From a checkpoint of a small multi-label audio tagger: 4.9M parameters, log mel input.
Rows from block 4 of a small multi-label audio tagger, named by matrix and row number. Rows with one number belong to one channel. Each number is 128 + 32 x the weight over its row's rms, rounded and kept within 0 to 255. All counts start at 0. Numbers have three digits each. After the name is the row's rms in percent of the matrix's.
After each channel's rows are labels from the 100 clips, of 14976, where the channel reaches its highest value: "strongest on" is what is common among them. Only what is clearly more common there than usual is listed. The data: synthesized solo parts of chorales (CocoChorales). In brackets: how many of the 100.
# convs0: first 3x3 conv (model.blocks.4.convs.0.weight, 160x160x3x3, each kernel summed), inputs 0-159
# convs1: second 3x3 conv (model.blocks.4.convs.1.weight, 160x160x3x3, transposed, each kernel summed), outputs 0-159

convs0.159 079:150113080130149169125166131125051143126164146201122175126137156074167185147125124114167124138121104138126190154104145127115101155132177140134087110109045103096144138088105139145175148090070145116203122110127093126134109160178088142146150108178159132160188130110169167129123137138142174113133114129192212143158157138086196130133154145189172137140125149117162120134118117080134112106124091073114148128169136186145160093101119142089123202102149188157168181131162148103170085116173134
convs1.159 074:155133125109132125112084157115130107142131160089142097127138118151147129157112114120168088093114114138114075171067157145118116144065134142150123172133140156131115221112160138157114151089182134162082102166136192129139190144148123052204066066105111139144132119100120095127100184172137163147163118169066112090092122121139126117086070139102143139135114161112100108131138097115181124177114101136114177136127117153115108167154122092113102046118095174127091109168062097131063218145069120
strongest on: horn (98); note B4 (47); note A#4 (33); note A4 (26)

convs0.37 081:083103186086141138142131149192087147155156135106159133162090093143165132173160161135179084158148114183132104142126153163151157125099159120174117155145158138127078146108150107102162032096154209094101119102147065143103138135155156135126132170068140159182104114181113119158117102107164129088103127166133167093110162140124076085134172162165121150064149122075127163160106157133107139153118158118198057109166092092096184163147113105124078092159135192120122111107131134090096185129143143
convs1.37 070:146149105132138145134126120093166137119157083153114104125174134084157097112143103130088145139101089121153077106110092080132152131119106154120108148090156141203155160150113145158121155179087100120157162105114183150161097122092101069132141122123147130127161136126066211083141209155141137166116158080098139137167152129122184150143092138142185059143148117129141081127140121138134092142132141186122123105085132100081099058095152145064150195118155105140089078177190109194199053113119140
strongest on: bassoon (72); note B3 (57); note A#3 (28)

convs0.65 081:104109142099117121123128083129117155100114134095161153121128142130124139113149134101176124125078135167108141145174124108132108167119126119164118172135157181150128148142149156102159115102116153202142104177152072097121125068164130163133117126221176108113130094138155136217175171102214154136161073149169092090105113142125118148068130181187107135105189194116078131073090104152139128146093123095154113107170157152125158151142168090099142104167176119149138173145111211142140144127163217
convs1.65 070:163157101185151088167079121105113090110078138186120109132152150134132095067101098155143116166132146143080153177115132113099144161177115137139109093151095185103142110113093121116077132137167142186164141163091198152135084101113167089137140078143114150095112148141105119093062150156070145163086182085138155141135147124100065163190129088114089145132093108126139097157078078098146101183146127167069040126129106097128123102160072172191085138156140118166123152126174093152137149162158132
strongest on: horn (90); note A#4 (43); note C5 (34)

convs0.103 089:068128169135141126150166071133135161169130202123150138128146181146104164153149137113135128143098180118149196040180138157122111145164143145152108139120157082125128125148135119142130104066134129141119138132193133133148102116100154117149106167185169111110135146130152180200130211132180085155082162135110064123115170086171134064128109137140113110131138158142143141144171107159105141104185129087088174134172109133146189105119085091149146080128083154117149126172160217159154126056137161
convs1.103 075:112140120136056155083136141067105110147137088138120100149150108097138130127087076203113144125092130101106189144099151143085113145160165119178142136092067141077164129094084118124143077196177112111151159137043192139094149163109090163055189146150066182128143168117136102179141108128147168120119159045115191152133136151128097139128150075131150185141127095102151090113128127161120121142159164158196119108116120118119100139141129127080138097108184139129139106085116093153147078164141152
strongest on: horn (56); note A#4 (39); note A4 (30); clarinet (28)

convs0.157 120:090114088147070171176115093137077156159136104129187096128179112197124088105144158123131120153102166110100195115135154134159144132110100116180138133113101170130154197227106126128113103117138113131086111138105104195116152102088163148085147119083159118159103127042103123139134146135115119141100129121113130076145146097097085140113111128139077111142117081133199098098141109136104255080136101118153106090136109077124099127123065090122145126118139072151141084093131127158160074137139131
convs1.157 154:111094114100129125102138155107162098124126060124147119114151088065148093137100135111137126125148118130136094104134082121124119134109120084095136082146122128109131132255112208100165111130101127156083151185136113111144085214093098150135159139136125139104186087058136083141105134114112113133126133204151161163173131154103124195142110091093106098168166171175138152135131120104131172116130129148110104116163118105129117076151136129127063094142107145124192100167116065114122118113128087
strongest on: note D4 (79)

convs0.95 116:189127120177076087157120152097140134125122104144116120168165119084117183163052103111140171095154121114168051127069115089118160110182157109028127106175173153142116129181116126120142183121143094097127166129121107102133143155099144125117132079142113084100133144151173101112102094222096099129113119148129133107140148185114175133141073126146133152098146117109042136111127137119129150187138142137155221148131165133121103175121129119088102130122111203130082108069084127081095151139123107
convs1.95 129:110095125117116127110119134133153133153121084147129132137144093110121087167144164135146191152129085113138126136100121119115133068114111081105111103187158115137101110171159106154141125114114122134071199179128139123113092255116127107140120111116139124142149080056094049146130110217128098138123125154123188151192128105161122162115084063108100162166151156179116188099147139094149128123140123082118134129118200130138155099159115118111070079101111153133149065170161065097128108130167083
strongest on: note D4 (57); note C#5 (34)

convs0.152 099:146143135153129104156194118057131131074126154113087113083100168099176120168125132073136089125127135047127140127112158104080129204121127082155084152125102115131110203134116143085127151134088164098167082112090117132074080152121086178145115147134100104133131162146177177134092127106090111144180128165159175182185088155093152128164140095111112158147140113101098113193162044085109160173164105162165152154162090146168121112088086098131136189136131144137103177123188124128117137119148154
convs1.152 082:141115094118109101098093149152117130119138142133145131162099122166105140168129155118208168191137125131154131129134157148148160132093143151159184099142126145096182108109145183122114117145136126147082106103155107123110124159160136197205091086137103063094097098112145145154121160185147153171098096171108134139142094116093131105129119203167114107115149136126160167114165110148137135064104105155139153145199150126107100116230168040176134104131105142125203061125094167120094151042160129
strongest on: horn (92); note A#4 (59); note A4 (35); note B4 (35)

convs0.29 138:108140138142123117106109110177140187148188178071111124106120198111159070130095097145089139137119120164189103110136138014149097115101189132123122123120127128068147050123075122139134161148123087107107073119117147130203058140108164132071123162063102126139130124153159091126081161133176142171152131113097108116139141138089118120123155121058105138117124091117094137123069209085131113080126130084086133144152103099137130129119167157200132070108140127120087122124115113120082111098115166
convs1.29 124:119131111155079137170142143160136135162161101073135167106123152154154138178032108167104078099108144114126127175051124166117121108113128110077139185140137100100112083128084150126115123137133119171094059073121172115186121131141094130069127213109098146101145132160139069148111103137225128114157133134171115157157130103074131183129148107092130110127071087114113113066097100133126137157156092083118131114082125094126117108139105162139090118045123150093145134139126140072171052149125137
strongest on: flute (46); saxophone (45); note D5 (28)

convs0.18 078:130173093119159156104172123133164211137142145076158110108086102113163195072119144110080136180126142114172144115167131093071119160163166116151192113075176106159124139147134126138121082107176191115155080142103057151142103163191103153189138169159163143153118099125146150131097196125075148168173137148156121141163073136112108137120096107167100100089161072157083086138141105139112133107094092156167133134107088170113182152129072145100168150115160149161192137119128158103102129144093119
convs1.18 067:114097018137071139066147138108078098151091142161142115140143154109105125182168149097186130099138088070091083132109098198161092125071105133071119116120102115097135138129116128086136125192076156155119091118129117133186112131099097134123132100095129125087110165123121152104113143071129085111119125131190125109144179113080136119169133101162053138136100210095120141116125102163123170112095098135174123128111122049129149055107087114117122112175149090166077147127142084154125178151142170
strongest on: bassoon (79); note B3 (50); note C#4 (42); note A3 (36)

convs0.45 111:142115211116132089081102190162156170120154074066112099131088101080146094113122100127124098146138120139136166125106135068092148096163132100150098112138088115053112122148114145098163130161131175149114115136167120097107124120201172151148081154086092118128097087140204192113128116145115100150134156111113123093153118159148115120113124043066152126097101169062116148169160094140073194119089143160110094146153167091072127152132142144086158125133136099115110127147130099198083074117106188
convs1.45 114:142113139125085116072146037212124119194101165144181126158096107161133142122113140097100102081127088109170116121131191169123094108114147133068126098130188105084104114136096128100141087142135150118145079085152112172164178109140107145103151125088183105089087137118193113178106161140176132089139118154154153116149128152130103126147083151094113117136086113163166100134109075118118144065112102140066117108133130119101143085114133115131230125208197100171164126134121110180164138103144152
strongest on: bassoon (100); note G#3 (89)

convs0.102 081:164115124135100098132224150119137144120155129165147145160131130144121092088160134152126149108156151126136176130093169095140175198079147110133151148097118106112171111162152085098121065086128133111130136110141160163154154127142131109113167170160176134147198127152069144124171104113105174147120120098225137187157089108131171086189154186214119159107070127081106166122163146144153075118092102140131092126114174147165132124103164058186147103119141150139137117117142065150192082121106121
convs1.102 070:094112186056127144098113123117088110127136170139076121100106108144089134122126122165157104158109123146136143143114104120165126100128160132152107131134117118153089069155088090131150172140125135218131168148181134117146082119162065137192141052097163094162145105145186141094103125179147187132133128149088110132095079162093119141115084118133189138106164124190167071128099174073109079147144153112095199180151074178104155174132142111143087097162101162134108149117160182165085180133138098
strongest on: note D4 (96); clarinet (59); note E4 (37)

convs0.36 076:070099131121084155148210140145075134097125135098115149106093141122136117111100179179207097199108120066139137127161160124094115136111117138094118145109147115107145183167150098124122135111130137135153117162138102102091168133129192122137120188177154124144115141165166118193132141151103190156127169133191113138082117154048159093150130116168156129124162140135128112118158090111066193127168187134158093121189136163121119148140151112195099137186137196104129082175147139079178184115136149
convs1.36 069:170135135122161137110090112124194120124165086174114118111163157110092113201135140111151097107135032120119108149131101111108106127144138154149148107087111180103144104131120160134129140124080144115072083108088136148133141096092138157159147067109100131167107062116158097054127129123150073161102141155090150179147171106149152150073122091138099126173110092159167103093135108129149112117116100153074134123079075054139080129178118128031134136117132057157081145053184136165107097101120102
strongest on: horn (53); tuba (46); note D4 (42); note C#5 (37)

convs0.113 096:196060155132115115128212096103112113131130081135163107130098074100138179144108190159170105129129182125134144105143136173107153131154082101088107144081100104147094166151096135112166111163117096158110211133131086079117129088083166155152139097134130116138102106118118124089110102180141233103154129127138150103127138114085138122117082097194088104127108140146102167167168120147211163138099137103177172082132114117141128191178151117178109158114117170122114087119060105145132169160114101
convs1.113 086:109137187153131191125204153137106134142159080120064107119121118090093116180101149123130141138137112124099133118084144103149142148112123121148075185146179082128151139107127116156164178066155119104145143083140129079134087249174129100102112123161083102162094125083156153103127180129108134108158133152133152068123119125045125156092134135180100134150172143100150145164140115141152178183133095143127174088173129104135117137176139146159082137100117186173127093107062133201090104143169123
strongest on: flute (100); note D#5 (67); note F5 (53); note F#5 (39)

convs0.156 075:112168148130138178080120130119121157142155136105127164155106191108164171185155119133126111125114122161169128039127181105161106165091128105206094124138159117150153099109113181156201152161213177198144160097136152091065116110113068129053122150150134125152165188144141155104142123104137115075172091194122102153147124136121199141119147120108125107138122123148155115133124231147096130084109178116135158120148084145120128097116151141119152124107163068138125095153133140177086147145127163
convs1.156 076:134112134166087150135120120121152121158140049194153113169145102154114140075178127111063086121086101105090096193111167118110094142145179138108125123138126124187092141104133099075132145140144148084124158118105132180165155059146127148137128097111095113121083155090058154135108161156165118163125132123144154119076069145080096080117132165132137118115118108097127080155140171149157076102114142128158115105088187119147143196046137120169162141205175183133205150130145110119142086148189114
strongest on: clarinet (37); note D#4 (31)

convs0.59 081:166150099131111172141115067152174176141118157150130133092187134115103131157227138134127112090124052103123200106143150121135079148107119131114124222127114149103211236099143107149103135112218164213132115140110117140125136138109128140123128086154127110162133127184120154152180106104134111126105118155110122137119152129173128157142098131209101111168093181104151125155172090129125129188169141127110145145144114157085119193114169118159133188136083139133160113127132132152161120123109144
convs1.59 064:107115111147193104146125173109114074138094083155178160131102147123103149163108168131198084159086078116127136127150126120092108129143110178140043068133134124156160100107159157145148166106152084109153134117106148089114080183193141161136163125194132163106120095098130104181103145139139140117117181129174128074154220157125126162074148150096110104077185117158188160146125129092149185123114072145132105129173131116129175177114166128130124095141141177189092136139168091132162167139175126
strongest on: horn (94); note C#5 (45); note C5 (34); note A#4 (29)

convs0.146 079:103125145111150137219056134168126117116115122128110153108093096097210105163176110130124120126068146126120146189169150163080143141115136166095134214152104169128123129121125175121181145139173129150176101128141114118152112094112208158089121136124085134104108156127110100103116105074137145152113170121121109127138138110075122145094176073105062154096100147145128158153082144116151123222136042147076080154127118177125169110120161166055116087137121140156140162170112132137130067121159123
convs1.146 080:141155170167168102160153112128113124129094179153191174089092169196120176116075116069108148156172102098135150111100136090170132161095064141104081119145083111134141118115121115157081105182067116151089172099127129134154098103150091117113146147096152148109138115134197111168127119119127094152135116114122083124148093173185134153183186149172078135150109122047139124084124140079124148096093162132157161088158140148130156115140111129166200193092127090131190131081100127121134200074108116
strongest on: bassoon (53); note C#4 (50); horn (26)

convs0.111 084:090162145123123153134162105095148179079111154088106136134107175197133172091085118164104134149125156086127132128104097156115149169090149098113117126094120120118125072164178137138138141095136082144204089104148192161133144107126108123160133167127146145170132116174066159127152155130156181189119149131106112090160112156142110130185144199059152099052133131065081167123120129106095131065152129104117122054070109116177094068169122110102176087119134162108110098083186175118110133141108152
convs1.111 077:150157096100117088054083163149175139158163143104142105155119125103178147184199132160037149123123160120173161128102124189159121149128126121107149140154118192166134094077100111096091120181157140155159166169087108099149136128074128151122152149079142120118132115136125125150117081151182114120086120114158155205136097072096157108182115157097142177195091078124140120038109153130087133126133116153141141183133175159124123108085152171108112145132141132152156163111093129105093073145181179
strongest on: horn (37); note A5 (35); note G#4 (26)

convs0.42 086:121087086124118113120168116093100099118120157120186097106102175137113086129099161115171141141139155093131152136114159087116085140149160095133067151162152136015151148077128132130210098127120184127152105106126114118153110127128140122178125130080113124122113118154115123160096160094121117199083207174159174148173183151178112083118083113125137117084135120098116165165124090107103127076145086211133118128154178125124126074142107116184118089130108162140131192195146121070125071174137138
convs1.42 079:144127143088088173110147101099127134215129182158079147146180120121128133136102146188166155147160105166169139086063188208139115202152131153158139069158124160076088125106113150168104163165139068119133139132141133117107120163156155128129150061137143130091073164156113144152109182132208152083121139126096038113157147163148146124032153128126085128122117133138104088115051088120104181162122134166106117131169133117108114120152119102105132138120144115160126148109098138191102143124143111
strongest on: clarinet (60); note G4 (37)