A small multi-label audio tagger, trained from scratch.
Model: 4.9M parameters, log mel input, arch wide_resnet, norm layernorm, activation silu, depths [2, 4, 2].
Training: soap at rate 0.0042, 7600 steps, batches of 64.
Data: trained on synthesized solo parts of chorales (CocoChorales), 39062 training examples, 12.5 epochs.
Rows from block 4 of a small multi-label audio tagger, named by matrix and row number. Rows with one number belong to one channel. Each number is 128 + 32 x the weight over its row's rms, rounded and kept within 0 to 255. All counts start at 0.
After each channel's rows are labels from the 100 clips, of 14976, where the channel reaches its highest value: "top examples" is what is common among them; "peak on" is the class under the peak. Only what is clearly more common there than usual is listed. The data: synthesized solo parts of chorales (CocoChorales). In brackets: how many of the 100, against the usual share in percent.
# convs0: first 3x3 conv (model.blocks.4.convs.0.weight, 160x160x3x3, each kernel summed), inputs 0-159
# convs1: second 3x3 conv (model.blocks.4.convs.1.weight, 160x160x3x3, transposed, each kernel summed), outputs 0-159

convs0.39 [122  75 154 132 121 143 243 132  92 150 180  97 166 116  78 141 127  86  64 159  92  73 101 129 116 119 156 119 128 192 124 114 133 139  96  93 114 131  88 172 143 147 134 115 131 119 131  88  98 120 174 110 119 147 131 136 138 118 133 127 141 148 164  76 174 139 211 112 109 134 113 133 167  86 111 139 128  94 114 140 103 144 113 134 140 115 123 160  84 153 150 103 169 140 171 147 114 149 128 114 131  86 162 106 162  81 117 101 188 129 109 101 139 187 119 143  97 125 111 209 110 102 124 142 118 166 127 122 245 204 117 142 114  81  61 152  83  70 127 165 130 131 154 157 135 170 174 112  98 148 108 106 137 104  79 132  69 110 110 141]
convs1.39 [ 65 139 173 153 144 203 188 129 168 120 155 155 110 189  70 107  90 120 143 124 149 139 121 108 157 151 180  91 112 134  85 102  93  76 163 100 133 116 147 176 167 141 159 140 130 130  72 134  81  98 175 122 163 104 117 175 143 132 111 128 144 145  94  90 126 129 118 131 160 115 112 116 134 154 173 139 109 144 102 116  85  91 150 165 145 142  96 198 138 143 155  95 119 136 134 182 166 132 150 105 141 104 149 111 224 117 124  91 137 159 133 170 151 198 179 109  88 209 159 197 136 138 143 190 121 117 150 120  95 129 115 136 150 145  74 133 120  97 129 198 175 117 144 127 172 143  93 150 143 163 124 113 190 145 145 133  88 162 126 193]
top examples: note C#5 (72 vs 10); note B4 (40 vs 9.5); note A5 (28 vs 2.1); horn (27 vs 6.7)
peak on: G5 (25 vs 2.1)

convs0.54 [ 86 151 117 159 125 167 119 210 154 139 130 110 146 170 118 164 159 123  52 193 160 127 132  67 145 106 151 168 119 149 183 139 140 105 111 168 205  91 132 124 171 160 138 110 141 126  87 104 198 147 113 159  78 187 126 115 101 161  81 125 112 126  82 134 120 138 149 141 182 101 125 112 178 145 132 131  56  77 172 159 149  97 151 145 125 160 161 126 146 122 111 113 127 104 119 127  96 123 134 137 228 134 109 126 114 125 151 110 168 140  77 138 189 173 127 132 109  98 129 165 111 139 180 110 146 147 127 108 145 117 212 136 141 106 119 167 177  88 120 124 146  93 135 109 179 162 102 133 131 198 179 144 158 142 133 175 174  76 137 107]
convs1.54 [157 161 133  89 144 119 189 125 151 156 123 102 137 164  78  35 147  89 113 129  66 148 104 124 170 123 218 125 187 105  79 145  96 170 146  73 154 134 160 131 143  83 163  86 139 127 167 139  73 131 128 102 167  95 152 173 141 170 162 105 141 124 131 127 140 160  67  94  91 140 126 115  86 162 116 102 120 161 130  87  88 113 112 123 139  93 125 189 144  98 156 136 131 164 130 165 119 116 144 120 122 115 176 114 122  79 134  98 118 141 147 132 117 128  70 142 136 140 153  86 164 134 138 144 150 118 124 124 117 145   5 129 158 144 123 129 120  98 145 161 145 109  66 104 103 128 149 120 110  82  93 133  93 216  98  77 167  97 135  62]
top examples: tuba (92 vs 8.7); note C#4 (44 vs 12); note D4 (37 vs 12.6); note A3 (35 vs 8.6)
peak on: D4 (27 vs 3.8)

convs0.80 [118 128 115 124 167 143 124 186  68  86 120 106 105 115 135 137 154  68 148 116 138 165  31 133 100 113 154 174  76 171 121 122 172 150 118 136 104 133  75 144 128 110 142 117 116 138 151 110  82 159 135 107 152 138 113 160 106 139 124  90 150 139  80 118 157 146 127 176 145 108  31  96 147 154 126 148 118 172 187  84 131 145 158  54 161 111 133  97 138 173 121 125 167 162 161  97 115  83 117 147 188 147 143 131 147 116 152 160 181 156 186 165 150 123 153 148 132 128 108  76  93 138 111 202 178 116 197 128  84 104 169 101 138 136  87  82 143 111  81  65 168 144  91 133 153  98 164 128  82 110 123 157 140 125 155 112  65 130  77 158]
convs1.80 [130  98 153  89  64  67 127 108 175 159 116 139  80 107 159  91 107 111 142 111  74 133 157 137 121 145 121 119 140 142 102  87 147 139 109 205 109 142 119 156 147 196  99 130 139 165 106 154 179  96  80 133 168 101 138  91 124  57 184 147 138 136 123 136 108 149 196 148 113 118 166 134  94 108 101 122 141 139 109 102 113 165 123 152 129 107  92 114 172  96 149 160  46  54 152 120  91 131 195 111 108 141 135 111 125 103 137 131 152  64 132 119 100 130  75 122  71 131  93 154 130 113 160 129  90 142  80 191 213 172  85 146 126 123 118 104 114 164 131 166 126  85 170  61 146 107 132 122 103 173 114 118 132 132 168  64 161  95 145 182]
top examples: oboe (78 vs 7.6); note F#4 (30 vs 8.3); note E5 (26 vs 7.8)
peak on: F#4 (28 vs 2.6)

convs0.142 [116 150 106 118 179 132  97 143 134 150 124 121 121 125 134 160  75 122 113 139 132 136 186 162 114 165 154 146 158 128  98 153 137 145 164 155 122 137 117  93 113  98  81 111 140 133  89 118 127  82  84 174  83 113 193 121 125 127 122 140 147 108 131 106 163 107 115 134 152  75 126  84  54 109 155 167 157 181 130 200 136 169 148 113 102 121 178 146 138 142  74  98 213 158 143 100 154 199 126 102 119  87  94 135 130 181  76 152 122  91 177 125 152 187 132 155 106  66  90 176 146 140  88 115 158 103  92 124 211 117 165 148  91  95  80 128 114 160 203 131 129 109 148 161 133 155 167 191 123  99 134 191 170 118 154 130 127  80 150  85]
convs1.142 [161 139  94 130  94 104  62 138 109 158 120 122 159 132 117 131 141 122 103 177 146  80 138 181 142  85 118  30 143 111  85 104 110 145 105  66 151  94 145 149  90 105 132  76 199 137 168 147 166 100 152  98 147  74  90 143  62 109 116 129 152 131 160 137 121 194  97 104 151 178 131  63 111 131  91 116 148  95 115  72 143 136 101 141 100 123  82 118 124  91  82 161  73 144 146 130 100 123  81 179  89 109 187 137 127 120 116 164 126 147 129 155 135 134 127 137 112 131 131 151 147 105 118 129 152 100 123 156  84  90 162 105 115 169 145  83 142  85  60 114 152 172 124 100 156 187 190  77 170 115 178 110 158 115 127 223 137 142 138 134]
top examples: tuba (85 vs 8.7); note C4 (71 vs 10.7); note B3 (37 vs 9.5)
peak on: C4 (64 vs 2.6)

convs0.21 [148 142 148 152  71  74 124 134  87 141 142 106 137 176  66 134 107  95 131  95 107 140  49 152 187 119 105 191 125 100  85 104 144 106  77 167 113 157 171 124  69 129 145 117 157  75 157 104 156  96 140 155 122 184 157 169 122 167 104  91 129 146 106 167 116 145 137 128 143 124 145 123 137  94 113 157  74 102 138 101 141  81 104  79 136 122 115 105 164 117 162 104 106 147 117 122 104  24  91 135 124 157  61  98 150  91  67 140 122 170  82 129 162 134 128 118 116 146 100  96  70 120 114 141 133 152 122  73  63 189  75 135 159 158 146 156 152 110 163 100 130  95  87  72 142 165 102 115 140 136 126 172 146 171 179 122 162 105  73 106]
convs1.21 [114 177  59  69 194 140 110 123  95 177 109 120 138  96 209 117  99 191  98  73 148 114 124 141 142  96 111 182 146  65 221 150 119 109  67 186 152 155  75 161  50 119 104 100 124 141 195 152 154 126 146 107 152  64 134 158 118  94 109 132 132  96  63 142 149 131 186 101 146 111 127 140 135  52 144 128 139 130 130 106 181 196 109 123 150  93 161 139 136  88 157 120 122 144 149 110 131 151 120 112 120 120 107 136 118 129 129 115 103 102 180 150 144 117 100 125 187 194 158 123  71 143 128 133 121 152 144 103 132 114 128  84 102 140 149 117  92 146  79 122 131  90 170 174  89 108 126 111 163 125 104 113  98 107 170 105 112 125 110 113]
top examples: note C#5 (37 vs 10); oboe (36 vs 7.6); note C#4 (35 vs 12); note A#3 (34 vs 10.1)
peak on: A#3 (31 vs 2.5)

convs0.15 [176 101 153  96  89 115 146 107 114  83  96  91 142 148 117 148 147 111  77 108 129 142  90 101 118 139  94 133 146 169 138 123 125 117 119 157 106 156 122 115 129 197 144  93 140  98 101 168 125 210  94 122 158 163  71 110 249 119 143 109 152 112 117  99 138 136 196 110 116 143 169 112  97 132 128 141 159 143 144 122  93 132 100 100  79 130 140  59 110  79 118 131 218 145 112 112 145 153  61 139 102 140 149 119 155 146 132 104 159 131  87 128  87 139 144  86  84 154  87 163 158 140 123 104 157 114 134 120  82 127 131 148 120 127 255 116 113 111 142 110 122  78  82 112  91  81 131 151 145 113 118 100 143 115  63 133 148 157 100 121]
convs1.15 [ 95 172 164  80 138 118 137 100 129 106 128  94 145 116 114 125 166 144 101  99 163 233  96 130 128 139  90 127 122 181 122 100  88 124 139 175 136 117 141 137 130 153  23 133  89 109 168 134 152 213 125 172 132 106 142 109 168 116 136 117 105 106 157  79 117 166 143 166 143 123  72  92  83 160 147 135 107 118 143  59  92 159 134 132 121 138 132  48 122 190  82 119  94 138  67 104  51 149 143 146 132 131 114 135  80 150  77 176 117 104 207 167 125 103 156 135 124 105 100 161 111 130 175 130 138 111 169 146 153 107 116 147 122 103 117 120  88 192 121 109 174 139 123  95  99  99 129 160 175 117 155 108  89 171 139 115  91 145 177 143]
top examples: note G#5 (100 vs 3.8); note F#5 (66 vs 7.2); flute (54 vs 8.6); note F5 (46 vs 8.2)
peak on: G#5 (84 vs 1.2)

convs0.97 [129 161 107 149 149 124 147 125  76  85 158  95 120 134 154 111 151 166 114 132  85 123 159 125  93 109  63 183 148 129  76 131 144 105 115 182 103 166 156  68 154 147 129 119 115 159  97 136 125 118 112 156 202 109  87 163 102 134 175 124  67 152 121 136  76  79  94 155 149 148 121 161  80 115 139 133 173 152  93 154 109  59 125 128 129 155 140 151 160 123 109 118 154 140 108 158 153 136 163  68 143  94 145  89 100 145 153 206 145 144  95 118 142 167 158 142  91 109 138 195 147 143 135 135  81 148 172 175 110  89 132 100 123 179 152  35 130 139  25 176 148 134  54  83  86 122 153 121  95 131 143 128 163 124 117  84 125 160 129 101]
convs1.97 [ 99 126 172 150 148 102 119 168 130  92 135 131  85 134  80 138 169 142 142 163 141 121 112  99 119 137 118 118  98 119 129 111 135 163 111 219 155 138 173  86 163 114 123  95 132 131 143 148 119 100 128 100 154 112  86 136 111 169 141 147 133 100  90 117 120 132 139 112  62  65 113 213 105 152 139 139 133 170 145  47 131 110  88 103 154  91 139  78 171 111  87 174  68 140  84  93 144 173  74 149 160 138 174 131  96 141 133 179 201 101 114 167  95 121 127 127 106  92 103 214 131 156 124 132 120 128 138  75  81  88 142 121 104 115 110 144 160 129 136  65 150  85  71 127 141 210 107 183 114 168 120 142 161  77 104 159 124  90 181 135]
top examples: oboe (100 vs 7.6); note A4 (74 vs 8.9); note B4 (31 vs 9.5)
peak on: A4 (72 vs 3)

convs0.64 [120 135 140 117  99 130 114 146  72 127 113 123 152 156 119 105  82 124  91 144 147 183 210 123 101 108 105 131 130 146 105 101  99 158 126 119 163 150 147 159  78 183 146  96 148 126 148 127 167 104  93  71  46 134  86 131  81 114 112 111 116 140 169  99  89 128 126 130 170 138 140 113  86 161 147 154  65 157 176 170 119  96 115  83 174 175 155  85  89  34 141 131 152 163 191 118 101 186 155  94 106 131 156 132 157 104 155 153  99 125 124  61 148 122 152 177 130  80 111 105  96 154 115 155 130 129  71 170 162  99 104  45  94 164  99  69  98 163 111 139 114  90 112 155 116 150 108 157  87 125 156 148 113  65 171  97 124 138 138 125]
convs1.64 [154 165 154 155 158 166  82 150 232 159 117  75 153 136  95  91 171 111 134 127 123  93 142 151 192 137 140 128 114 133 134  92 135 184 116 155 166 104 160 140 139  71 165  87  92  83 102 170  74 119 160 119 197 136 148 141 141 127  80 123 117 142 108 170 127  92 158 129  98 126 184 188 142  99 158  90  89 168 151 145  61 146  79  79  87  88  95 106 108 147 117 114  88 131 117 126  98 117 154 162 142 161 129 136  98 103 123 123 120  80 183 127  94 142 115 134 141 118 134 150 149 157 140 141 128  65 182  52  75 135 101 141 134  84  97 108 137 167 155 156  84 163 106 175 128 221 121 125 131 138  97 170 150 134 120  95 120 158  98 151]
top examples: oboe (66 vs 7.6); note A#4 (49 vs 10.6); note A4 (25 vs 8.9)
peak on: A#4 (40 vs 3.5)

convs0.47 [162 146 102 171  83 126 156 136 122  88 177 153 117 143 101 117  68 113 131  70 129 184 118 147 144 161 129 116  97  84  82  82 113 115 121  73 102 156  90 148 125 138 107 144 209  87 117  76 131  63 133  87 174 132 143  95  99 118 100  81 155 134 141 136 107 132  78  92 147 113 136  88 105  97  85 134  89  89 114 147 131 150 123 142 155 108 179 127 140  58 119 103 140  91  96 157 127 112 151 128 129 110 110  58 182 105 134 129 108  85  67 169  89 225 169 137 107 138 130 128  93 127 165 119 148  73 155  94 192 164 140 144 108 141 106 133 146 124 147 149 143 115 129 150 118 121 133 136 169 255  86 113 145 140 151 126 164 139 112 135]
convs1.47 [155 177 137 150  71  74 144 122 123 103 142 160 134 110 136 161  90 116 161  92 130 116 126  94 168 177 131 117 122 133 109 138 139  79 108 118 133 162 123 177 104 117 163 119 186 102 121  97 115 105 127 104 163 133 153  86  94  92 139  87  93 138 103 100 135 135  67 104 155 172 111 128 110 140  78 137 132 230  72 149 121 181  92 108 147 150 177 194 108  82 126 118 112 100 194 116 104 101 129 118 126 152  97 143 128 117 132 135  74 161 225 162 134 131 166 120 106 104 132 122  76 106 133 170  79 114 211  95 110 119 153 117 140 183 119 156 157  57 139  90 154 124 175 141 116 131 136 125 183  98 109  76 212 121 146 128 188 112 122 136]
top examples: note C#5 (89 vs 10); flute (32 vs 8.6); horn (26 vs 6.7)
peak on: C#5 (52 vs 3.1)